Rows from block 2 of the audio encoder, named by matrix and row number. Rows with one number belong to one attention dimension. Each number is 500 + 40 x the weight over its row's rms, rounded and kept within 0 to 999. All counts start at 0. Numbers have three digits each. After the name is the row's rms in percent of the matrix's.
# q: attention query (encoder.blocks.2.attn.q.weight, 256x256), inputs 192-255
# k: attention key (encoder.blocks.2.attn.k.weight, 256x256), inputs 192-255
q.95 060:460456510461488501445574551530485468481510494484467486473513402426463522573540536490546445473460469487529578463459480504538471478586519483564502469481509483483543523514493488516441525561479564
k.95 065:492434452488388516518473445542573570512480523461468505459467560564460483543524488468518522558502426483535423536579579472544519471489492490425474544462468484494388498508430530475512469429469484
q.96 113:444443548442513547516508549517498470472529584459542486541524534472501509569463478483530515528566590507466493487477548510526500538566509478477486465502502562537444464488582508528548499574448458
k.96 121:478523490515485510487475424507521466565497431504471488464488581533444472535499528529408430506476439525539558522550545481430538446461495537498537488428539513481506566581462496485470511439541505
q.97 121:587463479441562550459452465410443513470543520519428554528500429501523477509487519442455516473527492562526566505475430538478531515492433502510525555460539428459570533459485553470470485483545470
k.97 138:505509529481552522525558531513427566444498517516551513533535469452543511496454490478557571511511571432475534472456430530525523555479459511521546496530521495552470444458532491547564503556465465
q.98 083:483502569434561522536409508442414464428531537525538508553545473514491463459523442445537516536490564507461473478477466504531488537542490531515468530516499498503549422488556478490538466490458513
k.98 072:463530421553453490536502443503519502562512460575536446453517514550513472463463504500418514497542429550522471520533571448477470434524502474490495520535503488526544463542429516416468480505544512
q.99 101:488511468522541492585522509552505496436537516498526490480551489509487512508513461474552457536502522468537571448427480529553572410484549482500499466505508557564500450468489516521564494487418575
k.99 108:506507500517483507550535500508507550498536538533599508545491497541540539466474481483510576475555548464509518501446500542500508536451498434491501470473449454525502427444509543468506508502531537
q.100 091:444472542540512520497514548489525485469534531520520450536496500499489479503501459502551519512497516422415487504429526566522476537525483535556487581480476541518493403441554454559551555574508510
k.100 103:517493539517519478535541496469528506470538579450581522584521527538552529491501485485488571530554552441540469469429485518532515507527526482437462417462467442571498424436561494439549480504567490
q.101 073:492444453506545466492468530544563525507549455482515516454514529484499520526464527450513527387522467482499569538490557440509493557524496516531553475507550500528466439516508473560561492527521400
k.101 092:483458518486514456549489549551464478441537562456436537548478570558534411501519450535452515545459475503542539521514496463501555569521504509473509447423463544444489558411433498496510512450500490
q.102 091:454479586462494498478442543527508511415469511431427501493527510495443514537529582438489536460485463404483460429524506516457438453544497568496485504475477501424476522564493516513491466522470409
k.102 112:509551445549415544533542479486575459592477431499536468489485523495488438450522511578473501488537463509551476517524436492498476423519471520483475475519458517502543521503466481455454539440577516
q.103 133:496528508528491442462563541576570419532550418551461436482551531408461433499539550536571469503530507475513570443505524491529418459524486551572560504518506521549537523486476435546457545497520544
k.103 113:517493532558499452513515484507473530510495596464536536589447485545559543457498434521433483588510460496442475515505523536482572554474541471399477457461508490434499496455506510473542460522514548
q.104 109:487529489498434535505483543491470554507475485495508503480549502513471431517476506429631589512514540441568482531458470490543435540547521490583516498538428443539526446503495487427570514493456545
k.104 130:474474530553477474551529505548524531462577540544540559583413531556525542463511433547479460526455523495432499559439579533455562537469549446484481453452498562497501465455539509537534500516547510
q.105 087:586430457483495501539478415411469489483529561551515482546500454517484498528445493528460532472511531565522521511509512555488570524474462493440528541471524519527497510518538577511551501542517454
k.105 086:528486542445495543448527520522521482531412506496477516421562541407486481482541582548549477457485469494494446470557473535514414467461482575475526495573557479569441554507508489510457479467485525
q.106 092:486437505498472489563489507470465505530565579534553482554427469531523470518466464558446540457475494542456535522507527530499542558437465515433469496477491553470487510514512541515506500536507449
k.106 085:470539538467539542436481500539545458465432424516478495436565509410491494521509583518526488495509487521509516442531516521521440471504514588557536536575573465565450504529481468496443453477468499
q.107 090:548523517467503515441492507475450495485487501534506506544510438388497494549444551494499560441520543536419540493472558551506488537474410529490532588526570512518453483486586538527512480492450449
k.107 094:505469527508494429507525471568568464528459481472476536510458576535500505497509531582467425513458482476551459509549495475530532443476554470412438453489518537513450553505511488451450511479516508
q.108 078:449563520505463466501571471528467471461534502507466447441546506597508459529520476462576434538495534481528494472515435478478448484534521459469479460509424504510566490503502503529551561515459496
k.108 086:527479446500433541527503493422520596502569554591517536468476488547495488470520481478522590460518542503473505546493561552502466531471452474526531532480427476485504453483499501477542508481576535
q.109 082:541526512508436505555440528475473512461504514482496467501519512489442486516455521540474601466528524457486465577517532499526523557443462504489511512498503497499474489501502538468563509441497459
k.109 083:480417579503540492457561523592572461450450509530479486518518508435519539501579535569494467559466481527472478469509459509508463453503491554504490467513540493559472565451515491554427503545479496
q.110 089:491541499551454434524521454503477519511585538495476391448530482584487459554518480470588527534510552427531509479487482494543485506476521461498509497488387532515522498492476529544557574506474518
k.110 090:531522523462475579500526533497539568474507501572530538552472470468501547460536514485502517500540511480439505528495529545459462559474444568520556502533500474507451476437520542518491470505554504
q.111 077:533458473497494496513528447494469461510516529558490515526499434424512507546463542552466558427530502548446567537485552535548531501417443498481496540465527514522439507500546564495494471522494428
k.111 081:517446551491504465462550497589549490506409482458481478478493517451478498490525526539495441538493438491500458468542461494514497491467504547453490460528558543549467536545527485485439487522447513
q.112 122:499473489587413471508539473463536558573469474417512520467517538526494527456482551517523502515549488474575382524497506493488497499508499420427449469530479489486472459541451484422490464457547484
k.112 130:522442522477556523493538532507450545462534537548609560546513479531547552514516453501571571484511603430510532478463475528520490575505503467502493462494481448563456422415570488507528521528488526
q.113 167:405525486446462575458468571536499548516499594468525524533508529529430499533503473446541550478558504451486529491495541507488526536514535485525442506527508552515499443511565449503503525455459522
k.113 144:522480495438497487439439458445523458547471432467444456427529495464438481551464564485475450455494440524490472492521502502488484485500448493539488554496552533526520510601474493467454456456478482
q.114 070:560428440460559512494522535497510556507450512625511506512528489465555483515457501517532546445470479481494540475460487502549472561416486509540528484515507509508473531492482576489518591513456523
k.114 075:518561525486498513527507509507476534498493473514526582558449399463497531435465516452531488512521543522528512500507458501552487484436515536544529479546497461517455485456532545474561454534496524
q.115 093:469474506501405472462488522537559500485503516480489489502430495486512548444531500538432522424495493551436450530525550461450431541571537472520476455519473538452493498486509473502416492485564444
k.115 073:471403452455518546483454463500536477537447515506540486484562453485459536601500514506456550482499473484455467426521565522573447485487511533449498516457513508549469513536524561517443512549468439
q.116 088:431507469517505492434441530521481526507453513476433506456551496460512558502497523462499564497470458457494493479579504443504438527515585498585469517507510461470444476550430504498527481505438504
k.116 069:561450529485559480481528485490406435508502482566488514505474474562501484506477511530444485466481507487491546508477436496507513547411475448508541460459521521525533508539561527511469473540504489
q.117 095:546480480480567508474591495468478512435412468540443545478466484478521515490532447538529443531397425492467516619463437558491555499394462527504534561471507525506513530414515561514447526548494554
k.117 076:519482539471564488511466433440466523479556493507528554519493488566478519519534486488472523486399488514533553512539432488516626508498487544462503459497433512464487555513481594497532503499495465
q.118 133:491492493524505463505548523541477534434465466456468501492517497408517578499463506573550533465464504469504506483477454514480517519503466531454528491531513504472391517522508545522537505530436461
k.118 116:527501515397540530468428536466466481528504585470507511517510513531489477558463500411484463494532514509508524496485522501476484570543498465547488499472510508490516496499518451472511448476470493
q.119 110:501501467573449528559470483462517497564585560482490441424463510547464391493528511506449523528536435521487555479519560505500503461503491458484533544501470527487545528463477507481516504486506519
k.119 121:451525513474525542443495531493541550442441399500490564516524501444480593541531555481475479459523461486426499512543488537476497468479437600496515572522561485498436489547505486549475520502515460
q.120 123:406536511549422515472469520528612465525460465457439492463480554515473475434535558488435470488542402519475458497532560518424439443512521538563479506527478510481524502547446456478443455441526513
k.120 095:450512503522534478520500552546463489456511477477439479501504487512505483486477461528510501498431488471461522512498447474520533457550484519503515497445481550445550503520502487572526568563448482
q.121 092:541495486441487553485480523452469520466470455530536548516586510467489540556467489467585611486489573489491498537482482515515485566499477543509531555534499438579453486472510512470564551450445489
k.121 094:464481566512452461500547498583516470511484560470528541563451519557501535445509441564474404524468499533484438513467558495522518555502548437470395426480514566528507533457543458507506475520495566
q.122 099:505486498429470586495469525458478564450416515509585579559510503495513547435455464456497612452455528526473473572475491481553481572478511535521454485515530450524473475511485493434515513529531492
k.122 092:458446516527495476523509534570542425489465531462539416499531585494514484542500532586481489519531498502517493463433525466499523438536549464458496472496500564524500483520503514538473520499457496
q.123 080:483421529486567484530510483512443532465542566529534498552415444528529531475466450524401520503490526527418494496501516517488567570415458534427484490458525524466515525473554542514510501560504490
k.123 070:507522460451478516488462516489551489544493447480517442431563512405484472529536549463547533497519476456540511416555461521499481472467520530530551522554526445560441471536461481489463483484475488
q.124 095:465552534537500490494511551532487495487487471468439437436578550561453468510541482475587507528504525447562493446505509458491438472557568507520506477491461459511484520543469462496546536488422543
k.124 091:527493512467487526544534487464491548503558525576537546522429419541532538423516474514493523520468542492491519574459520541469552524460477463502509483507460517470553455420544511510533492519554546
q.125 095:474513498485570524477523548532419544470493478548475452503532409419477473505490479470590593514469515444439537456518464514554455506510465595550502533536485485532515467492508517557542544535437530
k.125 101:495459449534465486558481461501556482521550563485566513552463520510509553520485504535420502512577545537508449481451583491505545475549516426446453490513444548528485434452571525454519467466545537
q.126 091:433443476486462580485496528477536543535501513459516512485463551557483464445557511516435530525455405481475444530527491458470512551455532518475466480552476516441528523514499494455489514483517537
k.126 088:470527465561563547496387592540510450447557424477544459499511550459511464544537544452467501467570512505529602445421528445480478446566522567579543526476498485485509430484492497497497500540517463
q.127 090:487610513476476540450498524508479474503480450451434499461565511471460430518502524440613551526521539478583515482496472493529433468564508479567538488564475479526540479512511485441506502472450519
k.127 089:513446518574445464558516465511501506535580527500530555528440502568534533474510421553446467481518544496460476602413581531482545497483530438473460492445466519454513455452521554542522516520562499
q.128 133:542438499469468564456424454453512492481469580485517554512497470459432552510450534489472499480580546522522427515455526537473501500493456488467450550528525531498523457500565557421464446465514485
k.128 153:498511498446531471535512434474517510494542493557553536487492466539441526510528466453524547581447543538523531505526547526445563512449491458442478518560484473553459508480475558499558522455495540
q.129 129:582517516431522518457425478433494489439471541518528517578548467419488550503424497468529493440515545566515513528424497521542547508553481463470486514532529508526471427520594510440494442482466535
k.129 125:507504524478482479448584511511476522536501548469444516443432520551498483505543468533472441510470450460490478567511506521458571503468460516496520495481496597488507513469576469553456488454485508
q.130 099:492557471521462484550496527587575457480472533453480497516545538448449489478489531493521529564534451482547525482493508492508450437505555539515495498469507468503518478446476508413466507532500543
k.130 101:459530581496494472454532430510442532488508523490457475525504474520468484479556471517502516521430520433475471449549461545489542498505447530455375462508473499497402481505552458574484474460466478
q.131 097:468493415590488453544512510530551474542497471446498440477522514431553496546400529541531472507550495502523489414504549480473451483574494487538503490490441520483443517565443437529511495483468474
k.131 100:525473490603473492594438478455491514495494439529518521568483501524593494458508482462469490577469484515503441498491481501529472487479541564483522489463497428460553529489418534498506497543523573
q.132 106:479553467500454463505539533476529477557500449475540480491495513494556455472476512510510483506532511535524493477525498445458514534551491511506554465569499506547458520560469432492469525440478509
k.132 095:517443461607503535560463519490505540506495509491500474495482463567532566506517529508508517484541472478471430459546461528549502444543533492373444530497506433444515521477438566514487509557498475
q.133 104:487483525521434430515534512511575474560559405479478471407519502493529438459455564539481487443596511520523509495519515431443447513537480492524570447564537521493537519521468425475485501438517517
k.133 090:504533489460410513515518520519496467443524515450504444501527498515475480447515420488537515548406552442487514503516519478530523504501468506513538467546393545529451463498525443498592503461470508
q.134 098:488511511479485526486459476506509480454540542456467511496477526540432530539531499435472493528476484445499556458466511621510552405492448501454438551428443509486463426469524575486524460459490516
k.134 120:529470435497487479504515534497509485556589485487490510475505551500486468482461462545560554533484500501531544547495494406490502609492500472492560417536463519469471527436471480456553550457586489
q.135 115:432477466492504498491533544572525514494517484485470486479563520465436508589478478510573508485511498497476593480490568462423475536494517514562561461498475511508482488540479519551512572512411493
k.135 121:534571490477497539487516484494482477480475508509489511529464443482502430480545533478509490517507449486516478567460485545475521437506423534480478560471523499516515499441548481492509434472503479
q.136 112:459472495435397570473425501464470494453472591510546479541538492484461499513492474483507564477477563498435478507479552523587498583511501454454442560521433521479459455527550548457506512523447469
k.136 118:500602533530572472523484503545472484526534415519501527471496532547528469479549473498491446551497548479503512470527437539525518420449532585473511482455561489523517522528467464553554495519546543
q.137 106:488463438481512562568467520478492538495523499523596506492572549513445507553502489482559544464501556518540570493481529448597507518524575477452549515527502461547486423526499554417551524492470580
k.137 110:462558554490447504473520465550518495500384498514471495586443497462553491441590523473457435566456424525467501524557469512485496450511506562517491537404519456454562552523497450575425448553497478
q.138 089:518470469568520504546593512476525471590576438529515441447523505509534447550460541530530523412584485433530575429526470458538518492510441520493559474470475511561451524526465481519512584457527479
k.138 090:458491531404513524465463510497451533441444563538494562604454451431455498533567467448487490499452459506439502503526520470538542553541526513495462540502503469526480495456561497501472437548451521
q.139 102:480517536416436528407417519487539493454434505450473493518549534451465502507496533424491527506503480521465453512470569454502451533559535498507504577575479473495464451536515525452504468458414536
k.139 099:526585465588502477550580448511510511552530461505541482511483544571547490469497483477542473520473499491601536539472512539515536407493517517510494445386450493532561452509440474513529517539540503
q.140 102:441550560473458486444476566532534519542514525445485507449481579534420460458514447478490479519501516408519454538497536443497493531519527448497451457498510536493529464490507433440529464470518529
k.140 099:552474445509542457485581438533569503529492455478472523486508494501527606532499512482533412470479464524575542531455529519469517446524532488509496514412473423524566492504465545567464515506532513
q.141 117:479560550502519484536504536490457505548570489483499526487452556540489439460495453491523505533525537409557467538505513454567494490531531488518468429481515527519558514477466417454536473475583531
k.141 110:494391515493516481490562482523586536486462513495493532494516462482528643549489525502490450486481465533537516507487525487499492503497548455514486525478500476530517501509499548510437513574455555
q.142 082:492520466470491507424504494513520464453433491469414476487549452429507519559477573485522483474504498554469581424467477517456463496518441518505547542490466511512450532530527522554460500528480458
k.142 082:477547460508500540588476486471453528504571525540532471499449534553462428479508460504487573519485537464536445565534488487529542485469467484470460448474463557524490419527537461442591498503533479
q.143 099:486463519490584522549519425454519492457521441543577501506557456503512499567552525473457446511517515558517534431479476483472580408529487535452564501543529404540491475488483530503518479525424552
k.143 099:514508499544430504457415521528506464507473523503467487460464576495458449444518533562496549522492465474487472489529530454527447597495510536562489507525480537454498560547472454489496508461608416
q.144 142:445457506515502506486547482556570547530497477553529521463539543513453524485551562482507539427474458474514489544472573518438515498398484490543463507513487490535460443504464501550468473445543485
k.144 131:493430537518540549469515524491466495534452577451471507521478497493523485487513545534445456439528449449441475532483479510550501486524451550508486519435541558445538483521565493555465462550494436
q.145 079:508502507541474517529425533493516462500497572404452495431448580575490432496528504492484459502527458487521453545490538413488464531512553454545486497464505542475514551537483431525485419486548472
k.145 084:479504542484470492497449567551533497510555510405446503427517562464428516550520495458540502478541532495494462413489512419528444525575591478570510429510425511467548522526464498508526537491477522
q.146 111:537449538484513518394561463441506511490425537561509580532503448490495571456510481469536439468452473512438428563450481589466474491463477463507460583479501455482502483453543599520407475531503516
k.146 112:520474450626448558535483510472517521547462441517461440510486508476549487458443513554464461496561494546471461549463493501556435428526520468515548568451528498474573500522451487484462540545526486
q.147 105:532471540413517512394505440498436487436425570565489565590478417427477528509551503482517498556442518522470473530502464539472526528452469494452470541505518440493557535457543516514408495499459526
k.147 104:472486479574505542554484529493513530499442530461469432478506483462554513508464597512508490484567450536469437524483461499513477453523485536478482592492582475479520514539490515511524495563469423
q.148 078:489551489533471511489558511470469582534459408474490504465440482479579498469480484530507459544470482518500494519532395521444499436413512513479575518523432497491491480476499479490515571480458538
k.148 096:539493550503491460578453492521521441442604476498515514501458536517501472504512482530503536509476549483465547474509503524528500536504476520465554466441437520491493536437510561501559538558538503
q.149 096:494502478477500449508506401522481503461537532563533484561534496509404577514530452465573533555433570451524502499477499508507522538474470498422455421469436467536501459513552553492482501501541533
k.149 107:544436443531471548489479499483487516522512498505463484440444499551489483510467460550558544519436506541491528573465473457486462621455552458545561474518475525425565579451452508461498620500563534
q.150 144:546403515419566530466475472449427547453481561564532559576467453518510552516537467483494504489388529493473514554482468544557544541452459498462466528420528489518509515446568582518480493556511483
k.150 128:485532485508498419479539523608527483528520457461480437446524568517467466499504481526518492554550487471536486475485539402499489521567510474542490440536452521504495491498463413527472485444509537
q.151 132:535482546525498444478505450484501449486476526482484506537470551526533487535544517542449426467523481485481495471479491514461477481508466525476447513424489509458514538461518515575435487504558427
k.151 116:478503502399538575495428591517458507497499510491460487446528511528374467556506446468542526498496545479444518554465545479502497526498519503570494512539500537470482476501520468472541501446438534
q.152 124:438546470476491546476477589542496481524530486454493490474539564541422459508514453445543518530515490459520550514514541416530479533548548470523525475526477509511493473480448439446535506434524544
k.152 109:524423510525518510526600484537509541495472494467471520529480456502523568554513519458500446475461411503552488576491493509544536443522496522538505522394475488514564517500500547556459521571468498
q.153 109:466543487477469518504481539516572478527504471463485496476506548521438429473531553461525527557564464508557539467471539453514463465531547486524511489579498457535520481474454445461510475412515562
k.153 099:527438498511457462499588485521540481511492488445486493536477492492524555578485515458505426483426456487540483560481493488542514464576477490502497516368432533512514486534497529555455511555465492
q.154 105:545472554509550443496533437503494505452460479506445537520478415460548547499539550504460446471486494556482483484542438549387533487447437552478484516488538483479492534507521533587458485550483416
k.154 102:480509497493493511512457551454456511482524534505520491433511527496480432486449474550499618496542569487475469432535482497484467574479460472498514483626503536487434496502544488440555514447492488
q.155 070:508477542569565453572495513491492473533550408527598517483475544523515460508539475471438422540517511482502487448482441525437517416551537520475542433471490436573538477505450446545536510555539538
k.155 070:589364448461473546398482500515503474472513565501471448524533480444529570547434507505468503461520475509489513545480490442534490587568574495541526536510506527487492560525482581445424522537507497
q.156 107:537544551485521464451500449516501470426432491509434552521492376454549531456542521493484480539435501571456484505508443552420504462472489543513524520548541447466478520479511527581486441512447499
k.156 110:486475456571464478518490542488516523539568514480520460413520572522481394489433479588537563479530552445480484472493510485501493550493476478497480468560486582483425514543508489490577546460554478
q.157 114:460495459460476548501420552534564516481472510484535503484536541503398512503529464443547549532452475521519505521465591455538498500476577477505491523562478495520496432494474496434494505478486570
k.157 110:550512491525483462514542457491516462548503468435457501492495515518550456540553543456484431517495460521591521554495464489502483443571446475487504508399467447492557531517500491523494499478507465
q.158 094:527459475552609449580581462543488503519603433528563494492450498533513532521514487526491419483511541485550572475486468510470556423476496528479521429449500516537535522533480488570549513570561493
k.158 096:542412502471501510403423541506454494450439581467419475503494513454496503518517522510464568487507472488461483469536513479477444568502484467511533568558501524432521575454518488448431512468473468
q.159 100:487497428486410498512446501511536554496474485484507498456455529529405548488497459499510546545424455547530485597465552480492533501451585418488473505536499552465456476502460530455512499421499567
k.159 100:544491495512526444509510478489466399504495475453472464495538524458537463555512564479542454488514485565577533487482470492494497466604470473460565533501516493486541528513526515535519480488484441
q.160 157:506500513454453539482445466430493547536529507484525512431445510599460482502504528476463488438527493459516423550524500521517524483536437464512457546487458545475503468531544488464489504454557457
k.160 165:503449498532570476551481508458441479486546551409472471460514553538523503581468526477513500525555526535582482459483465433485540484545546428443508505497523467481522538506477519476560466490460444
q.161 085:507554500539351518581450441508571430484465527478540452603558575494531448455485479557479441586468564550536414530449444504521489454522549458425436409499495466559505449498531521429530488521525492
k.161 093:498481509495505594524514562514525509515530516519541538458450476473448486483542453517539525507506506432412508506484534593537444516445448521539534523497500570510531478440558490566476576553511553
q.162 077:431487451542596470492586462589518482561512508497516506502561518514488496488587473513478478567500430528543566459557539491479592463470539516464529423508569475513501546514463493527504513484523539
k.162 083:554546495486460558542432476470528494546528474538581476554403516528515474523503471544420485459484514500496559501500552522558523409465458488506522532463506506488455441483524513463534526525522553
q.163 073:560500437570462437522509455562506457554557470464504469527519531517509557476492501544534469451509509493564510544478518453521466465562578446549497395472473502527523500529500503468495489479540486
k.163 067:540479485453499551466498538487489432519551513523508546573461481445485454505504506554459465427536540554505508540488552547512467466467420520493506530476553524533484516483516489450484455451564474
q.164 101:430466461546468553504451535507585533543505511474470465431465573537481463548571564520501494504531469437520502431515533493451452420524519513528488512505445519479532519535441495537495568482516464
k.164 090:517493516455453548423478518524498473525451483528415480484457501502451469482538500531473423497453435502453478607513491473497497478480493510524548530515459565479564543507503470520417538486485543
q.165 072:530501516499499548535474563423472518509483507479444498427454478508527481519487495535472472468496498540457446594490460490529518495516504509556496523475515581397589558466462507542494520493471484
k.165 080:587523535485592472534596518492453533543555504472537515459486495558524507493447402485469418490472538473477518566506501508549557469450474506443550485464510525476488561496580467482579498498516507
q.166 113:506489540548560479517588501527509513467487428559563500524493463479568533433528449531527484510453557530488487460431465538507529425466524518509533500521487477528505459425466494517495494554503530
k.166 097:454502553543469471545462469446451489503492561451492447529511494532517433497455575474420537546542439524493497460555502532510529477541472473450519537473546498453488527518549488459560445507474457
q.167 107:540520544463540501465472506507513472468463436589487521473433428439471492436541480522540498465424563537469515485483454596522406497520453559528483542523451528507484485427558495563437521577551527
k.167 091:455453495512483489565523504524478495533520540453515456539512553594483470506492429502534484557501541458504500504453525482482537542548588426461459424473464554468529465508522488497558508500434508
q.168 087:544479522477501447398550511488504450465438436578495543537539504433547511469505521518459473461454474586509462551493522459433421543512473528534564519536557510545483527486468473487400464483564492
k.168 097:460517537574479490546567483503509499497497515511551503543423521513521527444468426535468470508469504481511520456478490571559584417481505518466453431479519556546454424468529484509541451518516526
q.169 085:528451474511477503516512526546553468467491432537477433457457480429480466510525526615493527426460492488463511489480551514472453510474475504548539569540468560499487536461499522546483553535532457
k.169 102:504428544481526530499481450430477485547531502489558519542519521519493506529523530472424522499551486526498495519523573541508537484473464506494445468468536485503491458524540503470521387473522495
q.170 108:501486514478501552443501559513446557447448536525462536559430463483527515424533465524538546521464504421478444496471437545511522534451470513541478501509482497483476471420503463508464501451531519
k.170 103:446551481567481400513514499595589485545531427500486413470570546495434446525486556484464461513557479579488507491496570465495460474537559497468546536521574518501520500573493532517533507482466535
q.171 084:514533516543507507571500493461476496527535603407471481475496513592528459508487484469473486576544481465565494490486503443496523469509560475465485481466503449498524525486459489441579468495463525
k.171 094:526496441474510537469490538544545503477511474504447491428520471441488530496491560522525509445508511487485545529470490484524425511508465474523569544544461497478531502533479536516460576509532498
q.172 075:563496509528518480571519530526435472513576480459465444428416534502494485474462442580485427510516526457487450555498450479490559496504455523483479494480490613437493553509550460492528516465490499
k.172 081:490485545515583532468471530496485463433459492516514486514575466461473519531522509409538575489532536486487584424473527471516458522531528536559564547489521379486529437456483563483530512560495493
q.173 085:491543524515561454503529517497490481552502562422459488511532584506549496482434495457503497530561490492573537483501532392535519539514534492501461413444541475512502513530484479466539472475493494
k.173 082:475573483464416520502485519512524502501478443509505467512496488466466550461503511518558500486456492445443457512485464541456486505435503515520548594543479530521449511517483504509523558496531524
q.174 099:460453460498516500508501506525513464429503453553499479445566482489437527571506544521547546427515582504483564437440534480473437509514481465523540553521477475541482474541489540572531562555475453
k.174 104:489460510466451557499505430426511520574501522494516566509462510558479475482560506508430512485510445533486456562552529519437539498511477499485460472471489500497451506490531452472470438461487516
q.175 089:520533508449458483422553506494539460525454431574527530567502434400522482447502525511447502513504442579481516525549545482492482526487491534530559546555517470522484533469489518494431498499519530
k.175 094:509474515534514479580554471498501479480541553516549505515493503514560480460502448510485501527501519480517478484436494544530554477483474510460475407453507566526468473469543495529524446530513519
q.176 167:488532531490456531493463477462563498484525435489492514499485459525476473493558586449458452461546489546499513510544479486561431370592491544478456511484484471483530476531530495520457507542525473
k.176 184:521446467554539490581514481448465468530578512445513434455544564567496485601473497479523491523534542504559553471477495453512559447544527453466503452449497480517517482536491532482590500493452484
q.177 102:453538542454485455497493474513463565505567497472509562522466425540520493490481528432502552442531539492502479496615446500568504516516471500426449451467435464458478450523578495503496502546505467
k.177 086:475542551434448543485423557488453519483465539540539529566457484500475499436512435499524532541434561396425379556499488560509439561516475499517501543539462494479476514484500473513499550479472502
q.178 085:461406457547499551528510544525580508508485504498471444457513521487512479540509499572495529423463454470439550512480550459503483465463460508497542551498421565468481480507457546549492617549468505
k.178 083:459574567450477543486532515558534538454426482528485598576492446455500541416542498443511520515431404541472516500544448505487539538493548633529487502525533470470430493441550489472504506515499503
q.179 066:504463497494510534556433470521450548520528540515544532529487558599524591501495477502417527504475522549536518536475532416492510501543577434465418452476478441440501460510497503497531417475587548
k.179 079:489493524453497480456485540532467540474520560478416564424450490478506477486432537510527481525479509500472462501492479486382512565492522484501513501565561532428468516510513420527551406480504457
q.180 089:516491491562507508585497498502475447556481552471541529513484543534577480478505500501515497551578471435587514473466480507522480462526518458473473465465497508535518460442472494451503413485522497
k.180 106:495570509473487476464490506517453449419489506455537560554526502476594575481429490501466526507456504518557510495476453498481557487487507547443509422534558464537450472508505507409521416501464489
q.181 100:480441443590541524598522507490463559485535484436476406455461539583515533565480524480527502515498482461579497434463455478492517471509531460458523491481460493476499456535450548493584516514427488
k.181 091:494559485539517452535468522513480484526481420509515506498543532477533529468464474480509457526516533568535474466443470517484514422462597485456583454546623492532545477514451455436582469496488534
q.182 087:547424553476549522478501490454442476455481485556557575529457499535561560485573509536525490441451581496492425498449437560520484503478431454521499543462491475501492471446537561523475495544550447
k.182 106:507526479499555443485527557548499503462507484460392446430557484483450511520474531454550540504494440527552545490526530428487492534510514513515562543516544508483502561497488501504497509454495490
q.183 085:498462500450534492484573476496505499485517491532518528474582424466514556519486517465483500467492571524464546494508507504505479532487498512430556500478521442576523527473508570493492506575470548
k.183 101:497524436507457510481489550545534537486458488511443500473446528502499494481508500561528564494478439430517485535470498502478473563482479528550478474503472544483469503499476410518498486435516475
q.184 088:567531543499461475500498455477532430518473489592554485575504424436559463465512455497421411507444485636455536546496500563560502497513490505459524536507495503548538545418546516512428521547533584
k.184 084:488508460539506485536536513544485538534542505513521500516479520510514476512474427509555533475500509403542540488436528509511537525492484487508487388465470508540453472474486465509537516447482523
q.185 124:508528548452497506438493506511509509447424497551510567599464451429543503371538460487511471520432468518449442564508458554507484546480496541535478478531503463527506485429521468514381472507550551
k.185 105:458546445559478406573564501556550505554564488504465399500546534537473497505459448504532449546544486510514559497465563460496543449465573453454510437495531562528499520553486538512591507496485527
q.186 092:500513524504552488489475516515445513507469572451488551510487516563514556476469487463529495564534480467573476497498490474517543497484529519502408407460532450482484483532514450440480402493489503
k.186 098:528575480525460489510485553550545491483483441493486446460501511497507517473498503536537483521483503508473508528472503484500473521528513498480528581529505513476523533532459513505518600521486518
q.187 077:499532536512520449513529498532481490566512546449525530504572563548561519474452457446476460578534471468552480511543533412524551478476547474461482421493533513510496535572508460402551451482462535
k.187 080:524580506494490485480465522495474490390455469497448471465499507477560575488490466538574518525427482461472503490426408469504447501493492505490553563510433463520475486499474535491491589518522509
q.188 100:478521545436480508409513505499499523503417421559486565529459442418519498408488482472455463505440470549474465528534466492473484502469485562537528502576525478519505534475488494496425459474520571
k.188 105:534553466572527454578543477519482474450538546471503491512513498509574505501459432526545470555499531526549507480426481528530541441501530456437504437465516543534449452456490539501564445502494531
q.189 065:512533453518480367541574469521505463560562430515535479475485511522479444462417473520445489502503473495540529511567566494508580510520453521489530448533483581465486555511485485450554508456530536
k.189 071:484507579505536543503547481478481535509483536539570554525557447510548469542502495443556578482509523440475536442525500547477547563467479524550557524453534413553459487499508539534523434514491486
q.190 076:454522510522529480498515495542456540487536581469513515459576551567502531495493479462548542509525530473587481486492479423487548485491494435500469417468516463544481497555526459460545447448457468
k.190 077:485562473503445503460426518521552483455446448477443483469518528487480518500511532511525488540426484493484456542499521481441454516496510525537528588543477503501492541556431500486450584505510482
q.191 089:452445470504539537445511530525485525405456528501486508472534476484413539556533502512572594423468533496504547472469497502467444562517455492519534513510491505545472450481521522532504553517504436
k.191 099:490485550490402475476515436477548518576480487504516492495467507558480476474528543527398475531511477526487421528596580518458519501489529500470436514509508513475491502524492454485497438452493506
q.192 176:522437434530548538564511557482538433490544466542531445431498488474476477572520497521555517464483528486478598464441511451545415490536458487521589512490446501547526497453475552537511588551536508
k.192 159:519561483451508534474475508497450464509536554527523538550531397503464525504464507411551497489547619501497480470512497516555511507531460495491479489485515490557498484496552485458497462492494504